Weights of a small image classifier: arch resnet, held-out accuracy 93%.
Rows from block 7 of a small image classifier, named by matrix and row number. Rows with one number belong to one channel. Each number is 128 + 32 x the weight over its row's rms, rounded and kept within 0 to 255. All counts start at 0. Numbers have three digits each.
Before each channel's rows are labels from the 100 images, of 14976, where the channel reaches its highest value: "strongest on" is what is common among them. Only what is clearly more common there than usual is listed. The data: retinal OCT scans (Kermany 2017).
# convs0: first 3x3 conv (model.blocks.7.convs.0.weight, 256x256x3x3, each kernel summed), inputs 0-127
# convs1: second 3x3 conv (model.blocks.7.convs.1.weight, 256x256x3x3, transposed, each kernel summed), outputs 0-127

strongest on: finding: normal
convs0.150:182076116065055120127072120124125077107136141120178162101176150087125118145140164151056114098099049125104165118101109145154176130149143063115167133116152086145141098128102127157080144147206085127100174110175103128130118145116182162125144163106087093135144135159102140108097086112164132189168125155121199081135159146125085135136123141094080194116155095097178141098101143110100124107093
convs1.150:100121099156190161105136099127116119102079130136131140171193089170122133080061140115098137114123127176154129070152180059151136170123129113136130097117117145154175144120130115168161117117178108160152145093106119110110100065134094157107129124156122126076144115150104128145129094133126127125147089156152064142105124140099042176155114141067087152069146061150191135080131183113075203157100

strongest on: finding: drusen
convs0.29:106137134146118103164103091162110144087080129109113110110130139129077100107133138070082108120129160114121162116143164150115096123185120077105124136075151121132073191084136080131171136058103167148061156131156146142148119127098079138103162166084096140174120137126181115195068135140192123111144164135090147108186091127156126195103132176058118143177130138113059182161145104113130137163127
convs1.29:119179086154147151141083087122134143118104122118140091162132119138123118110172124117229156108119131146097133175107130172103143226081150130055079163120158078156119126104124115131123158113123155181167124136155098145143129120074120166121101084094111068166103104112119113200176105119128171118079106157144101142094173116135136114133142117107186146129100132133090144093148134152060080121076

strongest on: finding: diabetic macular edema
convs0.192:138162113161090182131155108139092125134148167097132090191154115115169104134081181147101091154085143133089095112111083143104069126164116188088069134092129111058138117149139116071168114074142131139131124142160169118154070145086114110157111169134169066113079157112153108131108127130131178122142120139167151070148121219153105148105075077187158112124133124110105183126154128154135181118130
convs1.192:108133099101166155136082152184131077136140153144143141185116135163160139159084109190153103163119106139111121093105142085168127150141115135072119160151120154142087122137166175163153106108114164122151140141110149157108114113099142178127104111096174118212139116116192166168095096103135117164167131162190081193186165138159125120114129131134178115093096129081108111103102103162120049115108

strongest on: finding: choroidal neovascularization
convs0.114:171126090105096173125141170146189127124142171063102136108152116141103138160148107133080121148139163152185122148130136168118148143138182114076103105129199135144146161123103160157121135155115088146101183163140121088133081160084142114113179124139152173080103132138116163119100159113125099099158141125085160086152149163119171154156186112117155108141147125104060099125072146126141099183152
convs1.114:137088137144108104098121100121113123172082085164101110149181166145116071150139132123109132109169019136118082087110176144161162117123092135122075146102095087111135124076140117160086142128150157090115117049156165152150137104141122065118107128128145124118108143197137143125155143073113158178141115058116158119086164128177135179091172076153123129149181085143158130215114135153137099071086

strongest on: finding: normal
convs0.184:129127119123127137115167081126118098176124138098050127104149110176085127175100128109089155069087150080123104148133103133129184109112189203171142098107134103105186119116114101078147139122127093112194071119095090182123150116094156098097099061111119138154107093171115118120135113107171155098104079104141187100187156169173102101123136110175084146117143064126187152167099148158183132149136
convs1.184:160138144143098115108141091098125130149153154111105110136116088077122106087180149121099126103079089095107146140102143105088110136120163135170138101125174120120149085130136121085164131101137133167123124135066105170124110106138101202145127105107081136041195118060159105190129157132141147133120162120152163146146102163146152151149133119229104117173167152148107139127160119131121161139173

strongest on: finding: drusen
convs0.4:130143149220109166061156143192101163152123127136124070180157085072107106117113160099142134134109143181123190097081139101124098093155157175107142150097137038063071125090133112074126123085143150150128167174132131142115135119135098091155144169122111133171119113096115144161071095151129136072163095160144047099085075176132194166093089108094180172161098102091106151152084121164163168107154
convs1.4:134135127162133174052134090132085089144156104109163081216128134145115033157177113150190134102111101093082086113140116058140125157139169137114165147106124158119164146094138123150120133116149152111108085166114031127115173198109146161151164157170169115095113110141184139120164123108113142103124138139154131156113145094135125181184117161121179096145113137109180132176143120177100076137135

strongest on: finding: choroidal neovascularization
convs0.64:134115158153152139123132164126107076116074068133106113148096111115113135103081095116187184175161139115130101091120177158154138132104108083130096088155137165147140127146115140106152131144097092110182102108117107160117141130123157084203088098091148170120120094090120138161188105102148113103088160109110102094191126078131123181142059170103169077116085112157127119057079170168150117132114
convs1.64:112056141098141148193160105106081167163189106096116150097074117071135078119160175176131095149141172153154120116109108109157076126133098071061118152136193210132141153072103133143113110087156106130143129137169153107125158132109153091115168160128114123142137155148162145186189162118086091157137108067082090086130110079190135145124139143155124164114144139126160179126106096160079118092149

strongest on: finding: diabetic macular edema
convs0.119:122108111116180085131154154130088113108172143102143105136151081104140127145185124127197110085070137085146135168103131106127169173106060146136086138158172055120137113101115169126118094133107128111175066172127153144129134173106095144102111121080143154124143130141132129078139162175120135059075155126189109137113136153188089104130139159149061114144146144188097112122074120150151146201121
convs1.119:125127114129128110117099100132096126108140100094168088085150123142182105095168120142160141072145135168164149206100150096193168159132099132119096114174113117175144103126134122105118136109167087129162163093149125151116137052086161077165156131131037092224121149070191142087136178135122138137159136122094150100180111114126058142088158157118097201099114073156085129130182126123171107129111

strongest on: finding: normal
convs0.177:139119130114178123116154090082134091110167095095075079127137118179111171132109117094144128093119181124146111133070103143123145150147147189148120082112112077143138114137156083136115178218130185111125061129137170139062090150125127110179113136178117194182134134178145167135182173155121118097064160110099171129142149153116114088182142115186123106127128062165125125120154125139222122194188
convs1.177:087084106083169099143074114165104153094157101105105172085138137051132203184127125057152097100077154079108134167162158090110157155127118121134155123188124135129128145113137146069150121111167153067121155131143096134130147215106157189137087149168105059163148183181148079154170130145062155176165129071124123128115138131060148096145136127136104170125085167116104158109194115072068138137178

strongest on: finding: drusen; finding: diabetic macular edema
convs0.21:158126158082100079095163132151128088128103115075131095134096096129090138128069104099101080167158133104105163132104161162119097155135111127103093178114127103181119147141138132147120144110114174167093139091198127108104146113143142115120075147094116117144072112091178153133130168129113135072126179174095141087194141137172235212117095098140101114160078120140105200147159136079053138179103
convs1.21:128120119105129053132119113143121091138127133160126123132116167138123122077164076103123133189127131098071102147132198119144175140155109112134100136140130076115127071134102118113143166090151161201080188090132156113129139090127077145134140142124126121107142083111136132151188104189174122126145126100136127085083130145168132140069184098126099187094154127100114120085185072147170115163107

strongest on: finding: normal
convs0.89:109157123135142117178130147172126090134110173128083146112154138116118153150132138137098070197113109168150125183142105092116131156170105124083158153128120075122125119132140133055105136089128125071074164134135178170166163096187155082134122124105138148068122124131116148141089151105179137174108088147142199118181151169095156165108184159120146172133120137108098165106155144096007140139150
convs1.89:101074139144190108082169124128181144116086113120127101121073204160150153149141162173050109156103106084045159130084109055113146098134125162149127097148134147170054105079134113102123197124126133167126132139109108160150178146195145058147068115199176091156162141066168131119170086154145125124112164123190175155135126181130020119132148118116057161177093118168150108134181101098112120102125

strongest on: finding: choroidal neovascularization
convs0.3:148127163152127142134162117147155068134134133145106082110191145109155116093088171131183108164069085084134073157146105095205164104155169144227164093137151111121092095088147131109103153145147133064136073154050113158151117146132121129118135111176142195074132188198095175114131145149141119150069112101110145148143115106097139055144083094164110131104061078149090088048129137155154147141106
convs1.3:149118165109081144160116106132106123166133201101163162106083093123090170114109114098112072117140145087122175148095118115141106140082109110170129137115136156128128208157112112133142084076156122132129176155110133118093115090084165176143115161074101119114157107128113123100145229142101146124128127121123209119100179100107216071114124113159133074178080112082136140100140047127081153092091

strongest on: finding: normal
convs0.66:080158092145108199186091088155135084173101136114141083098117155146107103171151095168138121107107098121157114141148115077102117149168098131149172128149117111073063131166117120120151146142157153091150140114122066162153116133187056174121126140084139141156155105090118132104111122107130069149141171156114174145087067093102139134116117094143064142205085219126177160074152084156153120092100
convs1.66:132112075160136139100171144076182133117104093140129152141153095153140106126149136153067114160173096125098143048179117151205155128117184188130102119169135088091143098166166118134109163129142130099149101161141137098163110161113079128139209147111082169202095130120205121118167126133175135156094131120090144159101110113126095158082136155157079075127118129117139118108147175118162062109061

strongest on: finding: normal
convs0.218:123031123096155144158097165096160092112223161081098088119164201095113150117077125133090160158109111149135113127109129153087072100106143108176155123131138099160080157144126162097114069133096127182108161119114120140097205138170162119131104090133102151157126085167196094140095060163138161117136129137111144104156132175099100149184098075101176062161109135069149102104143107075140097097157
convs1.218:166107117163142102213094086089159152118169160113136102111129091139146153143110098107118195159116145163132151134098079093125106072136128088182107122110150163150122163098111159113123124203100121074101136087114140117082112189135151146083133064151199111105150147156131131111183163150150136150142178131126133064162113165065150116135094113105176140123112120149095151157123142103151097047062

strongest on: finding: normal
convs0.129:164042125109068157138106092085111139166130156125153092114141179162141120102157138120166167129114116135107091127111165112107112089146131130160105137168159118091116097160114138123136170124170140093150135136147120084094124135154109101124109136168090167104099123110106156156189201097135120163154104145150145136132091109097092135124095134089174134116104179164139122118157166145132132158138
convs1.129:110138172165084125174101157150152129136092130121132152144121127162117135132156088159100083122182096054094114084132087134160103102175149087154132034193128171163139111145131082131140144138147138159191101117102113159095190127145108161124180080039143118044138097124130137149140171143121195073151116120212132155092141121125132117066157140139154139132075073112145151102161118136116108141125

strongest on: finding: choroidal neovascularization
convs0.37:136141096119129082110178154093157145107136123188153157137073132126151135147091170166174156092107149099084102090082117128148160162142108132121112171108184128106094119123140126163134079138075151155108122134101152173141150160147090106177118079130108162146104138176137067150121120098133096122138100130167139122098206115090064110100157130070141153091075158129077123153128136100086149109056
convs1.37:148111121109149114127130102133076152171112193133147133115145167111223092093116138151115166149111137130088120108105140151160142147087105128107117100121123141131113131157155168135084155114182127111130119143054069079109104148139122117050129105144106160139093146134076143102073117052165105127116087166163092088140089143131071176125099124187131140124103134066122159146149132179127136151119

strongest on: finding: normal
convs0.187:148140098103120116148094107162129064132073120044107092134166115167175125045153127074157116129134100082080118156122128140126106140142100147098169209106132137144139075150132138119102092135106150104112107095124090129075088172175139081181102140173081129106144103143160091086142077126058149130112154060135145116170120105115143186153112102159228142126102139119141119148182152138179061121132
convs1.187:130082099127157147097125114059157140080074118155070147148100107123182149163163107083110127089125083063189148162149014149134167146103098146110102128063140128160140131140149118121122126162073137168130109120141174120096144093103149108071125124122094197104123136133147138128099166168121143172139152124136148112143134113106174094159139100181214186123131135125144179177117177160120152157199

strongest on: finding: normal
convs0.0:165178154096083172087207138098159092078121157163146196105100189110078108126142100119128137069075125170112115080138162112135198129089168151113099147125166096154116117146097072129137094142084086131114125140066076149126100111143195131120102104119061139133117130180127111212170160137165086125138119151098158098156134154133138129098167117111160132117168098105100114065127155140156201081142
convs1.0:086167115141138133125184115123143148111110077131153086170101112103118061188168122143142132145125142173202118132099193141173111117142139145167119100090114153152116131113136133080177118105139091155131180174144171135174116110131159114143131238172137145128161083181137141122126164120121156084107068136078147119137139135123155162106098123150096095152116144127128169125179157120123187169174