A small image classifier, trained from scratch.
Model: 5.73M parameters, 32-pixel images, arch resnet, norm batchnorm, activation relu, depths [2, 4, 4], widths [64, 128, 256].
Data: trained on retinal OCT scans (Kermany 2017), 49215 training examples, 32.4 epochs.
Rows from block 4 of a small image classifier, named by matrix and row number. Rows with one number belong to one channel. Each number is 128 + 24 x the weight over its row's rms, rounded and kept within 0 to 255. All counts start at 0. Numbers have three digits each.
After each channel's rows are labels from the 100 images, of 14976, where the channel reaches its highest value: "colour at peak" is the nearest of a few named colours to the mean colour under the peak. Only what is clearly more common there than usual is listed. The data: retinal OCT scans (Kermany 2017). In brackets: how many of the 100.
# convs0: first 3x3 conv (model.blocks.4.convs.0.weight, 128x128x3x3, each kernel summed), inputs 0-127
# convs1: second 3x3 conv (model.blocks.4.convs.1.weight, 128x128x3x3, transposed, each kernel summed), outputs 0-127

convs0.54:095133118127128093104134132126083109124160112142137155121094146142147124108146119140164131201146131132133171133126165110124143157111124117124100132174114109173086119093145164140140117120168117128118133133112087096152108112152128126102094118091137111148134165134182178125109112107132110122143104133147130113084160148135101106158122119110126111163164149107146162135144104171107150058128
convs1.54:133111111177108121090119141170126155123164159142152131123128164119128107128180112147122116128139125141125146150130161134121105143125108117140159107158126151180144124124091150135110109134122148114107180187140109126111141141100146086151165104130123110168108114123155119143119116098077156152091096098138115085129145106123137166129103189111157153124091149072151117134132092128134135176138
colour at peak: white (29)

convs0.109:100096110122155105110133160097132082166126124138124111148166097133131140102105129149169116135125097135134146126167136088120163106118173178142138159121118142125158141111128137111119148162110114148175113136135086120155167073112115107159112127097156109155164161167167138093113108124121114112157127102088133104117167096097142110133137137135142067122140170135120108134092127086128130103127
convs1.109:150126145154137121108170131122092112145143115175194120123131097112158110109148171119120123153126095059107193122092106109149161121091125140108102135135111139163124139120122133141100138131129128174138164163148173120109082142128152114123105123143102142132113116175130128155125132135162156121127163176158104104153148136137143150143144113113137128137168110103105129149088113163094121112159
colour at peak: grey (51)

convs0.69:180137107096139095130171103104114131107133127117136141125200132108111149173135117142111118160105104158125154091110121168109100122170132102094150145135161171124182105175096171125099097087140160153157118122107142150127093156158114170140124110129146097140106120158093141114137146113121096085118115121143129133145147102130136141129133134145120135155127151126107176105123147105095121104126
convs1.69:132105110178090138124112090122123149160146139105123158128161125149149125138131090117148157116144151132115123132148126176099161119122157097093094123035153118115150121118141080133119127125128142120137135161144138101120140125114164141157144125163132136150097136143145118122162168168109128121168062139104142153152113117150118122149122133096117110145142097115142178119121136074112176153109
colour at peak: grey (78)

convs0.31:112095118106144122159092124106150134089143164113095129150132128093125126122152101101058111068124141118114117125112115154121148095117122153128108113157096116111113110094109144157126169132136114128072152141136082164135116150138106112131122104162139125093111113170131127122114132124116076124147105096103086124114086119085136100105111151107118105181085155115120112139111082120099110155140
convs1.31:112120152125120136166145170158126088107130150128126111096139132127135138106157090122156109074113122154120104129109138113134182136099115127108118142142208111101141126177128134143133099107091140148127126128144110138173149086102089139159158112125082109094109153099162102129129173129152102129149129178133143105098128160144117094143116153114101113143123109139093169152094123103116161141126
colour at peak: white (51)

convs0.52:123130136105153124102117111162125145125109098126153106163137141122132137120139116146064134151168132158177127141081093145140094114161078110143170124143105143116117141132152074114127124108136085114099112115149142140119083127124122126146118124144140152118127092151152150076122102128161142164122102131103181109106134110120155137157068087084183152131154132105138152121135111136124160113101
convs1.52:160198103152077104156101154161124138136103155124151140112128146175140115111132154093086104136107143110131095109142128151128136109187138145153123093143096125148145121128121143115152062149125143169141145155121151126098118105104129080131106117113106100137134155135138150122133147125106105108120137066161114139102117141157163103119161170143136147081109168129143111162120134102119135129119
colour at peak: grey (60)

convs0.73:111144092104114130116113157102088140161114134120157134090154125119111116151113141128104112131154159115102124162145147100123105100160116151156103124132102151145088152119188076165109118147147126117132125131184112146115128132130122111110101087143160094113156137186167123109140135096121086137150130128145135103116088152065134166104119115148137117069132105103120145178145100118124141147136
convs1.73:155122130117136142164130123122159109122159131129134125147113091063138104118122160112112125187124146138140107159136134204115105070136162161145127160120087112133107125165114127158094139098095136120132178129135060116138129127135117169139130122113146146151118172136137130137125139142155138092097175165124136120102139124131094080147132119128129119115166113122089136125118073149135122117150
colour at peak: grey (81)

convs0.25:143114119136154092135120105111134159120117123126133124113153125106188102108119130170120148156126153128153122086142141135126112065107087103151111168092129141089128164101146111150150116115122114134106125105124171141102134117116124134124123114092086145094129110109114153131120098097151118079159160109077170158117116110090096110141099146128095150077135080157132084144145139108099103118109
convs1.25:123164123136100128129130157167140138109093082122149141102143165125115085101099107139108097127087128110152079131101128113120137114142097131111119150081135122085114145112088120147149119121115095123115122139138089124130122110132122149111056145128128136111109125152131172155118109134072112126152127085151143115149082182057105107114114133149133151125152121108102115143142165108167115100109
colour at peak: grey (57)

convs0.21:141136121213087114192162132114099115127097151103116150101119116103149124094152140121090096159113130079133124150119093136133096133136139123131112082123105087107105107154108122145109164154116125131130139105148127128183090133122172136178103098152127107160143133110129081104147134104124096119129142128130145116097142151095156125105111125108126130157115093122115152089141107125084106124126
convs1.21:142173113145106117186176163122104139086143189140122091138127118114123133119116139123143154157087132114166101149108129130131133114123155149103156113126121110118117114074124115165123118132135132146142125172120072148132150073146158155118130106069112182157153129124146099116138138103118142097136116117126159151164146138106119125099161124170125137093165126163094144105103150121116106118114
colour at peak: grey (80)

convs0.27:119100168157154082147153085124134097109107106129089162119148115139114134156114134121112142149144086114114126133124151114140080125146122126119146120149142164104121111092172155135130133087101160088139154113123139039103111118134104152126125094129152169122110152131117165154120124106109169141100157136123123136086166132173140130096130128070141111100148168150139151156108116147134117129115
convs1.27:088135136101092129107116088124168126157113108101135093102099149134106111112120161124117131089111155140140098121126087114134073142125084099135109113138193100119119134117094132125126176113169116109138135148132139115110153131136141150078147119139157154168069107132109119145108073132093116113140047111154155090169150121128127141128128116127148099118101157124141131106121124121126131144120
colour at peak: grey (85)

convs0.29:142150112111099097147143118178135149130147117116069116209100134104149127137109162095070072122103172134115130133125119127112151156127115125117127144102149122173134112140118123158152131085118151154112098158138096151106152132125105113140136144186160181105105130112146102141076143127108123139110121138104103101129074120105123117104103131141105122112141124142124121143101086104131137107113
convs1.29:124162123133139127147124117088128087093087083144167057087155132132141114171126117117161118140139132137154153121093134130154102146147149130086132170120174116110099085144147132146111125108148164146124127132129114137129154116127092159194141148169141118150162106141114101124124123114119176134111134098109152111084153127169155076114120154142120100152129133090119104132139116133120146110099
colour at peak: grey (96)

convs0.92:084149140154136163113124132103136118120129111145129092135136123139096138152131123156127109124129121112142092115186131176112192134124148136116096140125108112097114133166109191134116150164159118091110116145110115114135130110144121160122116156136127089156152107144145129160179141150122102069125161124190139127139128120092096139119145169135109105125097112116084091144136071165129143121131
convs1.92:131087116128165169122149110169129136137140123110164138117134142122106142131125123123130108175134116155100163122099156113144083122096115196132105148128140159135063116117137105119121183125123178170120131124091117142147129126153122123126173140099080093080140152134155154149152100143118150127106141136057167119134155111124119153127088144103115165097119125135120151152113112119130115146140
colour at peak: white (50)

convs0.116:123113139129149156157131110089173106158157125098123105100133155143144138136132155110126112147107082152123100132124122128103115098074150129148157133127079123144138136151107130101161153149128098111161127104164151119143091149130162133103135144160086140111139143140116127158114122156130157113111135136132183127147147142112137154134128101144102128143140114101151118134159234182120171142154
convs1.116:117140161079133128136116125121148170141162088132137094185113133097129106089114149124090144189136168131160129144091127119142130104108084084089144129091078116129098096142089093135062122121113106139092143142124103131134154141138140124164132124131124079124103105144149160126121143137122104124132122114150109147149116148150165109147093140089157141131100123134157132168141163136138134137145
colour at peak: grey (80)

convs0.66:116151158133123133103109118151129136141112171125153123131151125128084108134118127107100135153115135127127154142129154089103109089103157162138059126161128219133141139126155114099157107129112068176107116089158157098132105140117144167087120154085127129120123119144096119143128140093135128105111120155170157116115099155117109142145114106138129126084159144124137151092157150108130151126137
convs1.66:090133118170123121100129146060187130128105118119115049162142146120111129132151131108195120137111118155132176127132154106152122122108134113123116127166148113096118135126103107116163119094146163149154129108140118134119142130104138117124110166134140043091102117143185124090135126156093136133133116111128117121124086164124142098153125117124152119164134127113146098120124113119127124115159
colour at peak: grey (64)

convs0.105:116151147138101147073070167098186089126132113110147093127094117122148149081137107169081107109110115095131123133119113173122093157146136128120131148116110149083102147167129153125111120122126130115114122166115108129116136135104157158181134115128118121133139130126136127156158111129109105107172102153067119105110141093106093141149173116103159148136146137114122129174131126134121089157134
convs1.105:113142150135097113100115113118152135116135144124133140088084135075160134092112138140096125086125123142126100093124148128120125105155152109119124152190151112089151150177117078107124097116138147105172097069136138147101077130093090091118110164150119090110129111127106130138114123130145123159163151145126128165126137119127115160132176133125121128176104155117134132124136130149078149131168
colour at peak: grey (94)

convs0.13:131093137118096109176162131108144151141106098118098138152137131132112155147128150137123139109161116106134160156143126141130095131123145117120168152126158180151153136152128103089180128083117158121165129153118174105135139091134136155126116129117164095156150136102128133109185109108149125082092178126133156161135138117127150117117143172135120159153106134181174120150137139087150105097143
convs1.13:151102134116105138135124103124089118114171155138143092182118102129163139124135151117114117161151154163120153121125146109135088147099131093098133113130174167150148150099152064130110139149105121114116116115141162141076160150110142112122174103111117101184148111120127122106100086131133100124109100121100116122156159080128115173138157138096109120155077141141128082115107128127115141113126
colour at peak: grey (84)

convs0.70:158113121076069132109110148111150100121091140100131144186127118155103125086129169137126068116110110093124093129123108112113083117125115134163146116130153101117129158114090122100135123127095125119119128128160122151136130109116129088117088174123122112117141144120118118101130114126158174106118120075154062108154090151141068121126121154142118123119100122093095103130120139126098127126102
convs1.70:105159099132124160131134094164106142064137160098135118109117119132104087147132154130157132143111150147119128091103123126121118122098127135113105094159142123178108138149125146141101118140131187116121135132097178107144131147150122112149145140117127096092122173147094116119130172157115159138172192144151103111109146144132105154100128143106068140158139124126161103132140130105171154112082
colour at peak: grey (72)

convs0.10:143104134166069121141141161114096139137126143124106161142129102152138075143112126156118150125116137140170178116145127151123132118133103179125172141097172124165161118092133110159140131128084093132141125098107111129111095127126130135090123160134095152163105095115128168077104141133150103174080142112144120115105106114128109136112130106133095104132175150155117102100121155112131128076120
convs1.10:138134115113148143146147143070103183129117123162156148142142134164133141126113138138137140103145130082135114095131136144155121095119167121151130162142115095159121119100137143168139159088100144155109138113197156106104146092134118092113141166114130178154151103134110126163130078155132098157061134123115120145158160097129135101121172108109100141123115148156123130108108142118135153130103
colour at peak: grey (57)

convs0.99:134137117088102103144134138139155141139097106089165138124144112128077095111128151091139151105061148123102103086124107066138157090120146145131102173135106148167119135135075086127096104085189083110121124145142114130111114093122144087119115146121134115139141114093105142107115123097086123111115111086119128135135136139145087136101118138151108151136128113095119117111108115123107141105131
convs1.99:120148127137151135141130170141131155126113163145081145109127088127111127174115149160078109165099117137107128119161109114176142144148159142149139133153144157135137113118120089172107143106146133124140115092158140128111143111161140080119134070120109088118089092115102127090103141155133122104097104123111095128141142124190136145174127113119126170131108129125099169155145108147099117158084
colour at peak: grey (95)

convs0.30:115092125096134119130155099112102117104128113103116116120123148111161147095180179104111139134127132116105088077111180174152098146131118107129145100134128081133121126124122150111121157146113175120109103145104117074170124093171129102113122099149129146151101077080133148099143129154120111124132098113120091165140149102120144134120103131122115107127127125170143123114112130161115192107099
convs1.30:152109076107109112113131090163146124143102106123111153162107081115203128134146141144137094103118126106159103112099110146082108164163132158119110082105086128121135166134133112139176151138152113119092130114138108131111121086165115118114117142109124152182095140115123162121131105125094101113118125119131155129160123120161151110134181121131138133084107097125089091108131102110142129142147
colour at peak: grey (51)

convs0.22:142131141115125120140119121136131117134151139090146110129162130140161132168140136118195089152083160107094138150168087109117110085119103121154155147180122133100138097148166125090129168143143121082069139171086152123095134130124147131093097131167114122164120090082118140134133137139130130114162126107114137112123126143098120131113152149188108128130106118105120111110166118151102118112157
convs1.22:166177122105108127112142130152165156093118097163091110102135125139122099133146159122144105115131193092163109129101153087127124126115092123094144124097139143133164133122124060112118079126182095095125142165124130109175129124163125171142118151167114137118125119153128160089145096119144143122150152108164141158130072130136130143122120109118124097115099130114133111101151121104100143127128
colour at peak: grey (56)

convs0.24:165125144082104120106141162104097174105100109080133122137098164112115132144106100115147114134116120143117124081137122101120117137183103113117139158103132145169096149077084121134125122171141154161137165104115127175101131110098125090114152127103109152089121107149098137072121151134141127127133119081156113124156123116169093143122101151135092115136108132156113152129133081116161120123130
convs1.24:112120105141152138124122104112084169121160122130133087121103153110169116084109105128062109098165109110124145179141140108114164139139132109145121146125104131142141131112150118143166129130116142134100132133118175100145149154124184105095102123095155148111153117103113108099138115106100155141096109139182077139153148094129161091107110173143126149115118080162113120120137135128100158143154
colour at peak: grey (90)

convs0.62:133123116116119085141143162196119104158135182115121151158101161125122121130120131135139142142071105136131090090114145185078141128148153179181127143114113129149160154129132134117131116137125107143146127107152113162123081131122184174074094122102118136117177175145146137142146109159112107109117108122115122118139095144106126113138112121128144114113111141105105148144112089137119109147156
convs1.62:152147122106097139154082111155143152135140093131104110082079167100122144126097079150141109147125156147119150139142121163136120141139113148107159159167121148171099167120151122133138188135177123156137126122115111099119177122106135116103128172095085141127116155131123136116166174133132124136095160125128131144134158082142131156133119129095119148129096094172135098177130105136124122139142
colour at peak: grey (92)

convs0.65:168126133101139122165119107132130191117148088113160111135150124133096097130172160150116114109109082112099098114112143147088100123170148087119130128139182132150146132147121148126136150103176158171120115085125136121161142121130097139132089098169146128116118109120115085128135101128137146128119122118138190099154158117089121155122143129106127131163102107103132087095110123130129094094096
convs1.65:124156090091161173160087146205128121182168128143124106138113112128118123099114134115135154121140144149089104105118163116134133113131139105086115122135149122127149161115149092107193135104117122111121063137101121115078165115124097123111129157178149147103096120102117146137080145165148130157112077129128149114126166121119120102127110124129134107157131145110104138129129124133120144142116
colour at peak: grey (74)

convs0.103:083132098142142117067126123112129170143126097110141137109166130137151176105129145150153133124111134118141114109084131102119118143097124131141153145160111099114102125082161139137132111097163147061106117116130119169108150136139102175130127127080111083167122112113101124101109097091113118136145163152164167126098110124101092138109110157122120092117130149134134129077115119100154115178113
convs1.103:105154168171123108114117129124139179124143150149147124128149147131168166119132120062168132145115102143156115088151143129138160151146148133130128146128122105158125106109103134139157132125139174122132115133132143121083111125128099165134139173082142153202173120172125122091121101161090127135123109134164134135114098180113140117094135115120174141149113166094135099115113126128142149117161
colour at peak: grey (99)

convs0.76:129121108137084147115144156134155075126082141132118113135122121103129134182165132093136130118139089110106103096089115091067151139117152164129101114108124120119120159121117147148115120104096161159154120097151082145121100164166160137106129161176137131113111145105127131143114159085129136135127109107101126143125129119107153140119134066108135097114129116146084093098126122135106170084152
convs1.76:109122127154135111141114180114147153141128146177116133100114115095142150138106128118154129176103121145121118157119121130079153157145180057147150127099104109158088142123154123112133154107131100092123136121144107128164113128112106147103092149128130178168166164126108123127166158139147157108134118099157171147109108180133144153101148117167131126105123137108137132142153100136157159090101
colour at peak: grey (76)

convs0.2:136155112147142118127121157157116109126125110102093098133150122142175093120114098171127110144124096116142177148090157125131117065119121148086191121101106126157107114132125129172107159135127099094122121167105136089159123114140107141138097148133134173116131127124137138102078146180111140143143105166095147119089110131155104132133092114132128110113125108085162128123170107107124146166107
convs1.2:132148110134143149108138127130171167149090142113113146116129166107111099104132113151085122172120118131123148119189103139137154115121103156191114171151091125114113136118181128127136165109108113147118155067140154140097111120104120116115135145122154133106099109117092175113113128105124146137129142104168141153147095104141149159107117131128104143179083151146172156142111147153149170140122
colour at peak: grey (56)

convs0.113:137143114169120138082134149133126113107150113127115131098145135110108137121104098149116130154090137137116102167102143141116156169073166183170121108143099166153144152125188129132113161125126129160167100105188119116151126117143134160108115133142115120133119145137126186113144121132137125055100117093135102122144125101125140155137130150124100192112108136097137106145135126132105124099167
convs1.113:111117107108158140162117092141178191100100136115132107119148131089089168125107080107135165109090099125152168139100139116127147093110143154100154145157114141133109123164105119128129140119117159126117170130162088184128111145128139102105172108112128157107151130103136168147135141101156149127083147120114149147127133106140141175146106134114119123123108112162139151180123138144120176134145
colour at peak: white (80)

convs0.49:106152107104078137110089159144153153147127111113129105127106130093137127120105186154141121118130106128124147132112118132130151119168114112151139120139127109092160133120126122122130122154184170102112143104139122113163120196100155141160108139141112153134164117129138175104162142123150105067103152148106126125163105112153143179088125136119067140103075102096145157117129130132114107138114
convs1.49:114115152128130125113137120186134139158079100104101125182132143075096150143104158122111083123151144123155163102120126134137123109097102087148141117119132091091172116113138143140156131114120134139158114165156105140134138142156166101144161098184134124118090114126140185121113119143129140090104141154145120157095130138152174148135103142118127113135117138124104098114155109143143203133137
colour at peak: grey (72)

convs0.106:141127129160146147122130114156116142097159128128165121174135087105113138125116077108101123167108120134117097124132157158113125101106167116163146132166113149134104120083135096159183092133138179140131119109156150152150134142108126173149090124130117182112166096121140140104053119116132143132119117080136149134133086145144096109128085115128119127101135128143129135158104158087111112126122
convs1.106:169154116146097161148097143148126142124130086156104138146166104148118141081086104149150096119108153181139140153119133131120141129139142094122097170134123167158105090198153106142143118145109116128116153133126121169093136174128134154168121108109140120110133102143086153144150179123106166124112083136153116116114116136120139178114134151125167120125120103131181138117160137102139137120123
colour at peak: grey (88)

convs0.16:152116137150113096132119144103138107153168116142129106141075116104108164121147144136138089111116128098097127075141133147121102107119132118114079132179113131145153146150149124158167143149106139135131157130114137143123135126146153129123135135117148055151129090124112174111117108158110088089165106149094158144131099137112119117115088155107104055119140166128110130142096117170153087118115
convs1.16:144139161160124099126168118124143116120139131146130144113124106113174138104145098087111138083072103102136123106144115111119140148143087110099127146091121136053158138130142124168144098060145092124123146138132104106145114114159131081123124132120100122176130124130099169114134150120129151130113094143120205129125141102133143131080116135146143099149116123078098120130112116163118146146126
colour at peak: grey (52)